config.toml
model = "image classifier"
dataset = "microscope photos of single blood and bone marrow cells"
train_examples = 97085
image_size = 32
grayscale = true
crop_scale_min = 0.7
horizontal_flip = true
targets = ["smear"]
num_classes = 2
arch = "poolformer"
norm = "rmsnorm"
norm_position = "pre"
hidden_act = "gelu"
mlp_ratio = 2
parallel_block = false
inner_norm = false
drop_path = 0.05
patch_size = [2, 2]
depths = [2, 5, 2]
widths = [64, 128, 256]
loss = "cross_entropy"
init = "kaiming_normal"
residual_init = "none"
optimizer = "muon"
muon_scale = "match_rms_adamw"
learning_rate = 0.0058
momentum = 0.9
nesterov = true
orthogonalizer = "polar_express"
adamw_lr_other_params = 0.0011
max_steps = 33000
batch_size = 64
epochs = 21.8
lr_schedule = "wsd_sqrt"
decay_fraction = 0.3
final_lr_fraction = 0.01
warmup_steps = 1650
weight_decay = 0.007
adamw_weight_decay_other_params = 0.01
Rows from block 4 of a small image classifier, named by matrix and row number. Rows with one number belong to one neuron. Each number is 128 + 32 x the weight over its row's rms, rounded and kept within 0 to 255. All counts start at 0. After the name is the row's rms in percent of the matrix's.
After each neuron's rows are labels from the 100 images, of 14976, where the neuron reaches its highest value: "responds to" is what is common among them; "colour at peak" is the nearest of a few named colours to the mean colour under the peak. Only what is clearly more common there than usual is listed. The data: microscope photos of single blood and bone marrow cells.
# fc1: MLP up (model.blocks.4.mlp.fc1.weight, 256x128), inputs 64-127
# fc2: MLP down (model.blocks.4.mlp.fc2.weight, 128x256, transposed), outputs 64-127

fc1.198 112 [ 70 146 145 106 110 107 159  91 138 152 129  66 173  73  94 168 135 171 195 141 121 112  79 116  84 131 134 161 131 123 132 118 107 160  81 143 104 170 118 149  64 128  84 102 110 106 118 107  89 135 167 108 139 183 143 109 121 182 111 132 118 148 104 173]
fc2.198 124 [160 103 119  97 170 138 188 127 147 142 123  91 135 141 137 128 127 131 168 132 163 108 103 155 131 131 137  99 106  79 121 138  99 119 122 119 155 106 110 154 225 186 162 117 131 127  98 114 158 176 159  97 166 143 179  66 154 102 114 144 153 127  34 189]
responds to: smear: peripheral blood
colour at peak: white

fc1.145 075 [103 178 128 153 193 155 176 114 129 115 176 108 144 144 135 113  97 132 164 125 112 146  97 143  44  62 119 149 155 136 108 137 161 133 138 141 136 144  70  96 143 163 181 125 118  95 137  94  88 129 139 104  61 162 126 142 136 104 142 126  81 105 130 144]
fc2.145 076 [131 117 148 113  83  86  99 124  98 169 110 156 150 184 125 154 144 149 123 120 125 151 145 133 109 150 123  35  89  66  92 210 138 151 180 105 170  95 122 143 114 114 124 168 112 143 125  83 142 112 111 115 102  77 141 142 183  91 134  95 166 133  78 179]
responds to: smear: peripheral blood
colour at peak: white

fc1.94 066 [151 130 135 213 124 149 162 139 149 112 120 107 146  87 115 119 134 125  97 122 138 142  33 190  93 112 146 100 110 146 133 178 147 159 156 158 141 138 199 147 128 149 104 113 116 145 127 202  89 156 128  90 113 154 113 138 145 140 141 178  58 154 114 175]
fc2.94 072 [118 101 127  94 129  69 111 136 108 165 110 106 162 156  85  90  57 145 128 174 135  77 142 161 142 162 147 134 144 150 134 187 148 116 130 103 135  95  87  79 113 120 131 150 147  78  99 142 109 134 112 116 172 131 139 169 175 133 135 144 119 184 106 108]
responds to: cell type: lymphocyte
colour at peak: black

fc1.211 104 [ 93 126 127 137 118 114 136 167 139 123 139  99 156 147  94 160 122 145 113 129  51  92 143 162  84 140 115 195 142 157  97 124 173  68 185 165 158 207 182 164 142 115  94  75 157 126 112  85 149 120 131 114 121 124 135 132  92 177 141  86 131 101  76 164]
fc2.211 109 [151 116 165 164 236 177 116 133 131 112 117 124  98 100 142 128 125 113 166 142 156 133 143  98 116 101 158 100  85 104 140 128  78  84 162 129 158 112 128 140  97 138 150 172 107 129 145 106  99 128 129 129 139 149 115  81 116 136 130 105 132 119 104 128]
responds to: smear: peripheral blood
colour at peak: white

fc1.148 082 [123 160 163 170 146  99 143 100 125 139 103 155  90 126 110 124 164 163 155 153 141 125 234 122 128 133 125 163 131 130 111 127 133 169 146 108 152 146 132  84 167 142 109  78 105  31 159 174 104 151  63  75 179 106 121 139  98 147  90 179 125 118 122 113]
fc2.148 081 [153 128  97 125 141 167 176 132 105 139  67  98 135  94 125 192  98  36 118  97 116 157  83 169 147 128 123 125 155 110  73 122 116 165  99  89  94 114 107 115 155 128  87 175 135 153 158 183  97  85 180  93 162 169 138  97 128 129 143 107 123 116 155 155]
responds to: cell type: erythroblast
colour at peak: black

fc1.200 060 [129 172 171 154 106  99 144 112 142 111 104  54 120 131 129 127 140 141 152 156 178 190 117  95  94 145 187 135 122 138  94 112 127 165 195  97 165 115 130 156 143 180 168 117 123 126  95 140 104 162 151 117 118 125 103  98 122 127 134  84 107 142 167  95]
fc2.200 067 [ 94 132  68  98 167  87 133 106 145 143  69 140 146  81 104 119 132 156  90 163 150 135 142 108 153  93  95 136 118 132  93 133 105 143 142 119  52  47 138  79  80 124  96  72  76 122 160 142 132 114 167 159  46 115 140 103 124  95 143 143 196 146 133  89]
responds to: cell type: lymphocyte
colour at peak: black

fc1.176 109 [133 112 125 101  97 130 116 163 125  97 114 100 179 136 144 130 112 132 169  93 123 158  59 132 118 108 109  84 124 120  91 106 122 164  59  35  85 130 154  63 140 150 157 124 123 126 103 141  98 121 156 120  19 158 142  81 127 107 140 163 114 131 154 199]
fc2.176 089 [136 136 105 128 139 156 157 129 154 148 170  84 129 167 114 100 186 181 133  88 167 117 109 136 151 107 173 108 104 171 148  79 103 109 131 171 115 146 106  68 175  75  96  97 183 174 107 132 142 153 127 115 129  85 189 100 148 117 149  96 139  98 202 144]
responds to: smear: peripheral blood
colour at peak: white

fc1.11 052 [139 161 171  75 132 120 145 105 155 152  88 103 136 106 102 181 156 148 124 145 102 132 159  91 104 174 112 128 101  82 145 138 110 154 169 188 103 109  84 151  95 121 154  68 142 163 109 179 140 163 177 179 135  97 105 125 128  72  81 124  95 202 125 115]
fc2.11 052 [157 166 130 127 136 165 115 145  86 170 118 170 155  99 117 132  41 146 192 116 114 130 197  61 129 138 158 135  96 116 120 115 127 187 124 174 109  89 153 131 163 119 127 130 142 141 164  99 153 194  80 121 112  56 152 126 112  95 167  90  97 124 140 180]
responds to: cell type: erythroblast
colour at peak: black

fc1.162 140 [131 127 101 150 167 165 155 148 143  54 109 132 135  92  92 186 166 178 167 133 111 123 109 123 104 146 124 170 127  71 171  71 121 127 157 130  82 137  85 183  89 134 116 113 103  59 135 136 153 152 116 102 163 145 200 134 149 140 154 109 120 154  69 133]
fc2.162 125 [114 141 166 108 155  93 129 126 135 112 142 129 164 155 126 174 154 107 159 173 168  99 136 122 130 170  78  87 131 166  59 155 126 103 151  92 157 115 130 137 184 186 153 166 189  74 168 103 145  79 150 175 101 190 162 142 123 127 124 186 109  80  33 154]
responds to: smear: peripheral blood
colour at peak: white

fc1.98 095 [ 86 152 127 130 143 150 121 128  75 120 133 100  81 143 148 129 172 171 131 168 171 120 151 153 113 154 157 113 145 168  93 133 145  91 102 102  88 111  94 103 134 163 113 124  98 135 130 146 152 165 163 139 142 180 158 225 103 119 118 190 108  54 121 156]
fc2.98 113 [175 148 103 168 153  63 142 145 173 142 132 104 160 152 144 113 143  98 106 138 133 112 133 104 137 134  16 153 124 113 113 104 120 159 138 117 127 177 200  69 161 157 112  86 103 107 138 125  96 133 130 157 178 120 102 170 132 163 107 142 154 195  80 202]
responds to: smear: peripheral blood
colour at peak: white

fc1.37 141 [133 134 142 153 132  83 127 120 100 134 106 142 140 141 131  96 149 147 123 146 147 108 158 162 198 119 176 196 118 117 117 142 128  85 103 154 116 152 102 159 116 107 166  72  80 111 123  93 128 122 197 152 109 131 105 103 162 128 149 161 114 162 221 119]
fc2.37 102 [109 148  73 108 111 135  62 115  96  70 188 126  93 184  88 191 108 126 121 165 153 123 102 148 124 113 107 155 161 154  89 123 130 146 169 119  81 109 120 104 174 153 124 112 144 152  88 163 126 122  99 162 140 137 171 165 100 126 127 115  82 167 149 184]
responds to: cell type: erythroblast
colour at peak: black

fc1.206 095 [149 122 117 153 128 177 162 126 120 119 150  95 144 133  73 116 126 149 176 132 146 141 134 154 130  91 110 115 134  78 141  48 103 166 143 107 136 161  62 147 113 152 123  78 139 157 159 181 111 149 184 207 132 136 170 143 184 150 145 129  43 123 104 165]
fc2.206 102 [169  45 139 135 118 100 112 119 101 148 176 123 121 126 132 131 202 120 114 123 133 126  65 180 137 106 172 134 143 123 113 138 105  98 162 199 160 146 191 100 193 119 122  99 106 161 126 175 141 135 145 153 135 120  90 105 112  67 155 118 152  96  90 118]
responds to: cell type: lymphocyte
colour at peak: black

fc1.51 118 [184  93 120 144 165  78  89 101  65 181 123 130  98  98 126 115 184 133 117 130 130 112 130 114 169 128 153 175 125  89 122 168 139 113  96 134 114 187 119 182 184 145  83 155 142  91 135 155 162 153 200 165 162 108  51 162 115 150 126 152 108 151 156 101]
fc2.51 109 [116 129  56  90 137  91 127 120  45 171 110 155  94 147 160 130  81  88 132 152 166 122 125 170 119 149 172 150 119 143 158 175 167  98  97 142 204 143 136 103  63 118 178 183  95 120  99 173 124 105 102 149 103 122 140 102 161 137 136  95 149 144 152 165]
responds to: cell type: lymphocyte
colour at peak: black

fc1.74 097 [159 128 121 163 105  75 168 164 108 145 142 116 126  88 165 138 129 163 164 131 115 184 145 166  99 154 122 127 124 112  83 150 146 160 137 101 208 129  79 116 150 179  68 131 152 168 128 111 122 177 153 164  97 124 177 158 166  92 131 128 120 101 139  93]
fc2.74 110 [ 87 124 117 137 106 154 175  84  88  82  83 119 131 153 147 115 120 105 105 102 126 108  87  93 172 108 131 135  82  94 110 165  98 126 149 103  54 139 130  86 194  76 118 124 122  69 137 154 189  72 126 140  99 160 187 157 133 109 198  77 121 195 101  83]
responds to: cell type: lymphocyte
colour at peak: black

fc1.121 083 [167 145 136 215 198 159 149  66  92 139 101 148 140 157 147 143 180 146 166  88 151 120 108 150 122 181 149 190 154 105 106 163 110 139 158 146 124 156 114 110 115 173 134 128 121  58 122  80 133 128 215 127 168 135 137  76 101 115 101 136 109 107 110 170]
fc2.121 089 [108 101 115 113 110 148 162 151 107 125 167  62  99 117 142 124 149 100 162 184 101 159  91  81 129  96 128 109 143 106 133 119 138 132 137 133  69 121 164 182 170 135  96 151 149  83 113 123 133 131 117  98 114 110 103 101 112 121  96 101 139 103 118 115]
responds to: smear: peripheral blood
colour at peak: white

fc1.7 126 [125 162 142 124 105  67 132 131 147 201 148 176  82 138 122 113 166 172 127 104 204  96 150 164 100 138 131 107 145  82  95  96  74 112 139 125 175 140 147 144 103 112 146 148 154 126 118 134  76 138 116 107 163 169 112 101 120  85 148 174  80 163 150 135]
fc2.7 124 [134 156  60 117  93 125  81 170  83 138 123  89 109  90 136 136 148 145 143 114 129 123 118  89 119 174 111 122  79 104 179 146 162 115 121 137 185  74 133 114  77 154 114 141 162  95 139 121 153 167 133  89  77  87 158 167 121 128 130 117 177  54 211 125]
responds to: cell type: lymphocyte
colour at peak: white

fc1.229 100 [ 60 181 122 130 136 104 152 128 135 102 161 161 142  94 123 108 108 192 123 131 107 138 138 101 163 147  90  96 110 122 131 153 142  84 144 125 182 151 165 147  95 102 131   8 117 140  96 190 148 189 119 160 130 124 156 113 127 145 158 108 110 126 140 126]
fc2.229 109 [167  93 208 210 139 129 147 139  72 142  75 112 153 142 126 136 139  44 136 103 145  80 140 116  68 137  95 135 122  94 152 155  88 108 129  94 114 138 121 170 165 106 199 138 180 140 145 129 134  60 117 109 126 138 105 179 141 124 128 153 159 182 139 121]
responds to: cell type: erythroblast
colour at peak: black

fc1.234 102 [ 60 144 149 167  73 108 175 147 133 143 164 118 165 127  87 164 164 132 141 158  91 135  93  82 139  88 127  95 140 124 133 130 160 141 132 236 150 141 165 177 125 125  70 132 155 118 121  98 122 110  74  94 159 180  98 180  96 141 116 162 159 167 154 149]
fc2.234 106 [103  75 107 139 124 137 108 141 135 116 139 121 135 151  88 142 124 117 127 142 213 122 127 113 136 108  64 171 125  67 110 188 187 203 111 114 149 127 120 139  95  76 122 109  97 144 120 185  97 147 125  92  91 130 144 117 117 116 161 160 140 115 100 102]
responds to: cell type: lymphocyte
colour at peak: grey

fc1.6 094 [ 94 127 134 167 113  89 164 118  94 154 164 105 169 113  80 111 114 135 155 120 132 113 134  86 153 176 179 175 135  97  92 129 152  94 123 121  92 129 134 162 126  93 139 188  79  74 159 193 140  96 115 178 173 128  47 143 159 139 112 123 132 155 130 129]
fc2.6 097 [137 103  57 142 183 109  94  91 121 174 121 143  85 147 108 128 155 115 140 122 159 156 190 106 158 149 122 155 159 114 105 152 144 153 134  86  90 117 179 162  75 161  84 196 124 162 131 138 106 194 112 117 125 134 198 161  79  98 116 150 145  71  99 119]
responds to: smear: peripheral blood
colour at peak: white

fc1.85 070 [100 118 129 195 138  90 149 131 122  80 156 209 176 152  85  93  96 171 213 168  92 185 148 150 115 173 182 125 168 150 160  96 145 126 130 188 138 125  77 125 193 116 103  81 104 150  85 179 168 183  94 173  75 128 123 153 140 113 127 137 103 103 131 126]
fc2.85 082 [141  74 100 119 140 114 149 138 135 157 103 124 130 104 120 105 177  68  92 122 174 133 161  95  95 110 122 150 112  67  93  91 114 191 160 105  95 121  98  81  71 109 203  71 176 108 138  98 164 127 115 122 173  19  85 157 116  74 103  88 165 131 117 114]
responds to: cell type: lymphocyte
colour at peak: black

fc1.164 157 [142 123 143 110  97  99 139 104 110 134 172  91  91  99 151 141 144 118 126  41 144 199 125 151 115 134 119 143  94 152 107 164 109 222  97 145 147 117  81 133 132 124 115 109 170  65  73 110 116 171 100 172  92 129 115 108 147 150  79 176 114 125 168 255]
fc2.164 136 [160 109 128 143 143 180 113 123 142 114 115 192 140 138 165 102 121 120  64 176 103  91 112 123 159 145 103 145 203 154  98  96 115 108 128 103 189 139 129 175 136 155 191 147  82 150 146 126 145 111 140 126 167 196  98 190  90 133 167 107 207 168 224 120]
responds to: cell type: erythroblast
colour at peak: grey

fc1.179 065 [ 95 154  84 136 159 124 124 149 143 124  92 119 159 179 173 134  91  78 129 132 144 156  92 163 151 179 141  99 181 131 143 107 132 164  83 156 147 161 109 202 126 116 163 141 123 180  82 133 100 130 137 193 133 148 134  68 126 170 104 119  62 136 168 128]
fc2.179 058 [126 161  86 119  93  73 133 108 141  98 146 122 132  59 100 145  95 152  86 149 151  82 141 143 127 148 136 181 139 112 114  98 176 101 102  75  80 146  99  82 128 143 105 114 157 116 157 118 145  85 105 140 167 161  83 137 153 103 157 183 130 117 121 169]
responds to: cell type: lymphocyte
colour at peak: black

fc1.119 112 [161 127 161  94 148 143 134 155  68 144 171  65 109 140 120 161 120 156 138 134 120 132 119  83 132 163 128 113 131 149  90 106 103 108  96  87 142  99  89 121 130 124 177 121 147 101 108  98 111 171 137 180 160 157 140 116 145  78 150 128 143 124  71 174]
fc2.119 123 [112  99 129 141  76  86 167 164 156  88 141 142 129 181  90  72 122 148 150 145 101 130 134 167 165 118  98 106 100  75 177 156 154 148 140  98  82 123 121 113 194 138 115 163  51 118  98 115 123 156 106 154  78 162 108 128 107 143 101 211 156 114  97 120]
responds to: smear: peripheral blood
colour at peak: white

fc1.161 117 [114 157 135 131 128 105 118 104 127 123  72  67 179 116 118 157 175 142 114 146 104 127 178 177 189 152 170 162  76  74 149 120 180 173 122  55 115 102 109 164 176 171 160  99 117 179  88  89 116 139 123  93 108 100 196 155 109  95  93 209 102 182 184 120]
fc2.161 088 [132 160 129 160  63 149 100 158  84 160 158 134 177 153 118 122 163 123 188 111 206  68 111 156 165 103 125 107 162 158 133 116 135  92 138 113 130 125 122  95 130 136 174 116 115  64 130  99 160 153  97 127 131 108 143 119 146 123 144 142 117 146 125 182]
responds to: cell type: lymphocyte
colour at peak: black

fc1.252 082 [ 95 132 130 179 141 129 107 115 125 125  80 139 141  36 116 183 171 147 146 132 122 155 133 108 169  92  94 111 110 165 124  92 196  67 133 170 107 194 181 135 151  87  58 136 160 166  95 129 130 120 140 137 128 115 122 112 103 155 188 122 150 184 133 115]
fc2.252 084 [156 137 180 171 188 156 130  99 124  91 125 143 118 141 128 126 174  92  80 112 110  95 140 105  90 159 165  78 147 141 105 140  99 150 159 101 115 157  72 140 131 156 144 166 186 150 151 140 126 133 102 136 145  81  84 209 145 148 124 174  92 139 122  96]
responds to: smear: peripheral blood
colour at peak: white

fc1.79 131 [127 159 148 173 137 153 156 140 114  93 180 141  64 121 114 153  86 123 127 137 157 171 134 161 128 155 171 161 118 161  87 118 112 105 132 126 101 126 127 102  81 114  88 145  75 184 143 130 101 116 125 136 149 147 142 108 112 138  56 110 157 176 121 142]
fc2.79 133 [113 121 169 131 132 118 145 111 120 124 128 130 142 124 150 131  84 115  69 101 181  96 113 113  99  86  71 105 149 161 162 150 141 130 116  81 176 125 175 151 130 134 135 171 146 112 149 147 135  81  85 117 115 114 114 170 141 161 111 124  47 215 150 130]
responds to: cell type: lymphocyte
colour at peak: black

fc1.17 027 [125 184 174 123 179 161 111 157 156 123  84 141 164  86 104 156  79 122 201 126 121  73  99 100 111 181 137 170 125 153 130  76 105 156 156  78 110 179 161 133  96 119 114  89 104  97  85 172 134 119 152 189 155 155 172 119  85 133 170 154 117 127 183 113]
fc2.17 037 [133 201  94 151 126 187 103  97 130 125 150 162  81 173 151  82 134 153 148 131  82 111  72 145  95  91  69 168 122 112  80  81  31  94 140 129 126 120 129 106 109  86 124 109 119  90 151 132 135 157 138 157 107 129 151  96  56 141 151  86 143 108 129 124]
responds to: cell type: lymphocyte
colour at peak: black

fc1.13 089 [ 44 123 168 120 125 125 126 194  55 177  75 105 129  97  83 124 174  96 112 113  77 139  45  94 104  98 117 167 119 130 139 136 142 108 153  87 134 156  89 121 115 143 150 177 141  97 123 118 112 102 128  78 104 134 106 159 113  77  96 133  79 108 109 125]
fc2.13 116 [136 149 135 125 166  74 140  91 155  71  91 169 164 143 137 173 116 121 155 126 129 132 147 191  89  94 146  70 174 100 136 105 113  54 125 125 169 165 146 136  96  88  89 105  79 142 121 129 136 123 131 187 152 113 150 104 104 126 155 113 157 200  90 171]
responds to: smear: peripheral blood
colour at peak: white

fc1.238 148 [122 207  92 132 173  70 122 174  91 129 148 159 115 161 155 128 153 104 148 125 183  86 124 121 156 144 141 194 136 131 110 113 117  84  70 132 181 157 151 141 180 119 156 109 104  90 143 158 122 168 141  72 121 132 117 136 157  83 133 191 134 132 176 134]
fc2.238 118 [114 116 118 130 168 162 112  72 109  76 133 108 123  83 102 104  75 134 145 133 154 104  97 128 110 220 119 146 169  87  47 136  66 195 165 123  95 176 135 192 100  96 120 138 143 149  81 122 108 170 143 132 143 131 121 145 132 164 182 122 100 190 179 131]
responds to: cell type: erythroblast
colour at peak: black

fc1.93 070 [ 88 112 160 172 123 118 125 122 161 141 123  92 213 169  97 141 115 171 191 103 132 133  60 140 147 138 186  88 139  99 120 131 140 120 164 120 159 124 157 138 156 128 103 119 118 115  76 106 135 162  88 109 146 190 139 110 172 129  90 100 125  83 138 159]
fc2.93 060 [136  93 144 131 151 176 132 158 188 109  99 178 123 153 133 147 157  87 145 167 160 120 164 131 140 151 154 138  88 128 133 145 191 153 130 191  96  93 128 125  94 159 146 147 100 140 148 143 134 116 146 105 119 143  97  54 168 169 134 152 129  76 181 100]
responds to: cell type: lymphocyte
colour at peak: black

fc1.133 118 [148  83 190 124 118 175 129 138 177 162  41 118 139 133 127 124 153 172 156 155 117 130 124 153 119 161 128  74 119 181 106 127 164  51 165 129 124 123 144 161 117 158 136 140  74 117  95 136 111 131 150 164 103 165 134  86 126 129 177  73 109 101 183 151]
fc2.133 124 [142  51 171 126  88 151 131  80 135 138 206  95 135  79 152  80 114 133  99 143 174  92 128 144 137  96 133 161 131 129  77 105 127 121 138 180 109 123 106 135 107 141 145 116 128 123 143  92 144 162 127 143 147 115 104  86  89 191  86 138 152 155 134 155]
responds to: cell type: lymphocyte
colour at peak: black

fc1.147 081 [156 100 139 191 206 108 134  85 135 142 120 127 121  75 172 108 157 148 199 100 107  86 101 154 183 158 116 180 119 145 116 190 150  91 129 150 174 156 134 149  74 131  88 105 127  77 129  42 102 118 189 108 138 117 115 116  97 107 108 171 153 101  78 182]
fc2.147 089 [168 130 181 121 131 135 118 137  93 133 103 120 157 179  91 121  44  88 155 130 186  79 125 115 126 131 121  64 111 149 135 151 102 162  94 161 117 147  79 118 129  95  91  96 132 120 171 145 120 100 141 164 132 142 156 121 203 134 129 171 133  97 106 148]
responds to: smear: peripheral blood
colour at peak: white

fc1.67 112 [144  82 133 153 143  37 126  82 126 153 130 140  94 133 106 139 123 148 104 186 162 147 208 170 152 128 127 173 136  83 154 177 141 120 132 166 128 118 125 131 109 112 112 113 143 154 100 173 178 179 113 117 138 137  32  86  67 156 172 119 110 115 170 111]
fc2.67 116 [165 126 103 148 194 107  96 181 166 134 167 132  79 127 141 115 108 108 136 116 128 127 117  91  91 118 129 125  72 110 143 132  88 148 109  98  91 126  97 123 168 131 144 140 107 108 143 200 118  89 166  97 176   4 106 117 100 140 113  92 159 105 130 165]
responds to: cell type: lymphocyte
colour at peak: black

fc1.113 114 [110 142 155 145 159 147 117 156 116  81 179 126 106  72 119 112 142 199 122 146 182 140 122 141 132 144 120  62  86 142 107 139  92  94 148 123 125 186 109  98 108 140 187 111 128 130 103 123 105 122 145 139 126 122 140  86  59  84  52 137 127  99  43  56]
fc2.113 115 [140 172 108 169  97 132 117  84 151 141 116 149  72 148 125 109  78 131 157 120 121 116 211  67 103 133 110 101 147 180 110 113 144  32 122 161 145 137 207 123 127 114  83 149 106 104  91 128 103 119 152 123 120 179 161 150 121 156 100 143 148 119  80 159]
responds to: smear: peripheral blood
colour at peak: white

fc1.243 100 [127 125 123 135 131 139 137 123 136 138 153 124 108 125 107  79  77 178 131 128 119 212 138 169 148 178 125 142  87 116 131 124 110 150 126  66 131 150  93 116 184 106  84 137  99 149  81 123  74 113 150  91 121 145  84 146 126 121 105 102 105 125  98 168]
fc2.243 113 [133 104 162  98 129 153 192 113 137 177 168 164  67 144 155 166 120 113 149 123 112 112 151 147  79  91 115 121 139 120 147 138 146 135 122 128 142 115 166 200 155 159  99 122 153 112 141 116 108 122 169 170 160 115 103 152 119 105 138  66 143 143 155 140]
responds to: smear: peripheral blood
colour at peak: white

fc1.15 089 [107  91 131  83 115 119 174 206 108 106 139 138 137 177 133 132 126 120 155 178 141 121 156  56 107  89 146 110 127  95  99  53  53 169 133 106  99 164 157 140  72  85 160 171  86  96 148 143 127 160 153 134 139 144 146  80 113 132 154 178  42 135  77 112]
fc2.15 096 [148 194 130 146 106 164 170 177 143 173  91 129  98 146 145 107 170 156 116 162  86 103 175 139  85 160 150 143 115  89  82 127 111 109  97 116 137 118 181 131  89 201 106 132  50 162 114 179 162  89 134 135  81  94  97 129 166  59  97 143  83  89  83 116]
responds to: smear: peripheral blood
colour at peak: white

fc1.178 073 [ 73 184  88  91  99 119 119 132 105 141 103 107 169 104 139 174 158  99 188 152  99 110 107 102 137  86  99 162 189 142 114 145 135  83 124 111 122 145  52  90  87 142 153 137 145 112 150 153 150 125 157 132 110 126 116 152 146  97 148 175 110 132 102 136]
fc2.178 087 [161 170 152 101 108  60 123 108 182  59 163 144 110 101 122 152 123 116 153 159 174 140 122 109 125  95 133 117 138 132 160 107 143 137 188 170 112  99 109 160 180 134 144 195 143 122 134 106 118  63 118 130 114 117  98 128  88  69  72 105 138 109 122 105]
responds to: smear: peripheral blood
colour at peak: white

fc1.170 086 [113 132 181 103 190 108 113  91  99 117  93 144 165 112 174 122 143 186 149 175 110 188 174 153 118 158 151 155 174 111  88 194 162 135 151 132 111 151 116 142 148 157 155 108 145 162 106 106 161 161 114 123 134 121 108 109 104  99 128 136  78  82 145 174]
fc2.170 111 [ 78  57 135 112  67 151 145 106 134 115 171 141 120 136  90  57 106  91 148 112 159 152 189 153 112 134  75  89  84 129 150  82 141  93 142 168 130 139 131  87 104  97 173  65  95 179 139 152 102 129 124 120 168 129 135  76 121 119 109  81 162 136 110 127]
responds to: smear: peripheral blood
colour at peak: white