{
  "train_examples": 97085,
  "grayscale": true,
  "targets": ["smear"],
  "arch": "poolformer",
  "norm_position": "pre",
  "activation": "gelu",
  "patch_size": [2, 2],
  "residual_init": "none",
  "optimizer": "muon",
  "lr_schedule": "wsd_sqrt",
  "decay_fraction": 0.3,
  "weight_decay": 0.007,
  "adamw_weight_decay_other_params": 0.01
}
Rows from block 5 of a small image classifier, named by matrix and row number. Rows with one number belong to one neuron. Each number is 500 + 50 x the weight over its row's rms, rounded and kept within 0 to 999. All counts start at 0. Numbers have three digits each.
After each neuron's rows are labels from the 100 images, of 14976, where the neuron reaches its highest value: "responds to" is what is common among them. Only what is clearly more common there than usual is listed. The data: microscope photos of single blood and bone marrow cells. In brackets: how many of the 100.
# fc1: MLP up (model.blocks.5.mlp.fc1.weight, 256x128), inputs 0-127
# fc2: MLP down (model.blocks.5.mlp.fc2.weight, 128x256, transposed), outputs 0-127

fc1.157:510528496497451605419517493462474595537431526511463490454569424552568512610456524654502562479550486505465525497528504527550513470442457582538488462486467468525498453532489569442507473617539563506359606424456510498469567502498547568492441491523509573460512569456475516495574338490536514497488500511546460522492504506562460528491511465511525569437522507539471474535563563369461525482487
fc2.157:553587497468500574481564446514487466581593451417592587446618524493445445477558477447494606501471481506548438513396464522533468506549466507458439453562521553610502540477513645446636531468529497430465561493429515489462473468485468511559436491583506455540495435515451501503458573431579480465551521561488553543500509472468467495556476466411455519493546540451493454559468460471537518521502
responds to: cell type: lymphocyte (61)

fc1.17:541475503401502532423556551571568549558477463562444522489392520375512518422456469567485432556515532531562544518500434473516438457503513449493446535451516514504519563521526465415525479530492477625507617511578459470482462430502620450532473520575485592516473502543465489594574483516554482533485536502504538543481476490520419537430551458472542488555530512610451607402551500565486484506468
fc2.17:563467501531551472433432526480573543540547556551448509474537578577508537475478534517561448443448586442500552516584527486479506634493506473429535510452492574570472443465454526482522485451459531557520457496394558582519522417509505444508451463462478505492452461471491526464601521403543639506571506465443521585552456460442505519565515465459579494530436495453548516541405493490507642446512
responds to: smear: peripheral blood (99)

fc1.109:463451466492443524482488504538453570579525446565604450545502505569471570468532466450514471474544463426460387412472593507507457387510487505546590481534527529510490584462508569494456398525507501454411430554427430536496511459494469584444559514561471593460484524487580546467521521480559466498471448521596536450555468496476575512477492445461443485448508516503553431487532403489500550625414
fc2.109:443487484500450525520432540445458470472474448460527540449559459607550461544453504546490480509377483519457561466509402512516450472570500523508415587425526480491447522591503530481462548534502478535470523488402541448419534472479507538478498516520506415560617500506479456509559447573554505554515438414566505429486434438415397421412564468459557488401450482473557472474476521589530594523518
responds to: cell type: lymphocyte (38)

fc1.184:554511508527456424509487441502562575596444508480606467561443543511555519539551525451468449521540486403443439603570444473438514499456554540454485572541483503505577520536438545468510478470547506425447534646507531526492552583492473513418497480517398531552536516569522471477472518504518545475545593549544471446527387467565530500503474477551505495534550515523539471398455572384427572488445
fc2.184:518582502458457483516478453464482502462434489503650540457471405485452500450480481502562521533564455487472578553431503415426560447582544496532427576488519424471591457525470519472499564606547492569439431498433480466482448555481501539475536415521483516565450457668493586525450503506536493455484612481555521467490475468503556516520524506517627539515448491452471534569522533438529535499564
responds to: cell type: lymphocyte (40)

fc1.158:455444517622477577595441498502496580465426487472542469426495427484484598503500495527485536440497511497564396512562498460437487535540413566563469487506542422476575528510517570515499534533571509543537462484554476545451534463512511430511493531421529532470473566497550516560473512503547473453384467621491480461489490504482469557477648404528417571522535446566511476439581504453508516385487
fc2.158:460532550499447425477435412463467475516560507517489462479483447487592564483615522534446484464515573496524487507448468488506409512483538455471583491458502443457427484520502437453503423549386532550570493524517457508560568595413583436490502529442518492541558450485526416547428468499415479491567533475533546500568579518551512462488562435557467441617404536473554470551375504441488545529532
responds to: smear: peripheral blood (95)

fc1.90:549496561401525500443592518478516489447504538514594451389499563511458467529509529418442482482437500502512426461431473492483482459475541530511421536543419560453548430449517485465539508527429481464532509450438478532452444510579451570462532543609500509402548580559589614500558529542526466473470526523586461496584427509479513442479444399488519435470442530481470481510525450584464631537522
fc2.90:551457462530517490484461532593494552494472484531555466440512473541519518482456512530549558575527494530461535421532574539489463491457554505483630527673437411513549505522480428551423482474464540496491528437557550469514515462469529444508556496448532435483432504433460479514433503498548472461503480521564628536504507564547586605554502397557497548496519557515481505531540535494564411661549
responds to: cell type: erythroblast (36)

fc1.4:541488632486544438488570511580453420514544518513555501473441625598501480533551555489462445367521524517486518560389566429467497576476519485475533509520542507431560562563468549526512522469538638476513495456564480469529515533477453464580452501458586548455478502559571538447578606449507469534455562503490644521545517472517451535461498493514469458507472492456520532483420469544442504524481
fc2.4:476435505544480497493442548500431523605535502405435480466505452522468535611413487450514504459501542462534511545482479534500474516503461532452502468506536491489478535449468519429537418549528515533462493527503579540502501512438455531460468525533492521542532476504570504494397368480485524448627385423494411557623423527531463556513510643441486546468399469589533492568587437496525449534477
responds to: cell type: lymphocyte (39)

fc1.74:431502429542491537515488505441435541472490438572468467613450529515481510522495406450508477460595573527494444448472567428528468498537506526620498464529559527530513507553388499491460619435447487436576462477520388524520484472457503550576500559540445552497526602491556442545535541488518481466451548508460507552513523511552509506502461535470390497516503498538563508496396516534480675469411
fc2.74:511474534453552499565457418531432638585481554451478470426504509558496489477445417532432504513560459522471519492465470501458525456536565521533625517484469625495472453499459429465508547566623464491565426559358504489543519494583499490518442442520564526509494472558404539488543587472572475484536503481442440506575559522490548489478567489520518517534505554537510552542586453568586528446517
responds to: cell type: lymphocyte (41)

fc1.22:512488478538510507514619475521454543535505502438605475494521524448566449444535407540558553497543576488404528507598509541567543445489553495593511510494498421465531556566560484483445516493427541453505457557572469459491505510504523502522511581459441545557540417441503476533474456513463468580540534457369492444473427622452449548463503416508432511484481512448445519532487519584491548534658
fc2.22:516520483447507506473559504517608547426607589568493506520409482504513518572420563511499479537565454507524454539449475506455423484577455434519528431494501476525442492404514494544520475495469413578470601506539507385383517517527430507543517460423481444515411622523491492486558499496511543430479546532529503544479516461537491556578518519541557524550532493546495560418500613461576557600464
responds to: cell type: lymphocyte (51)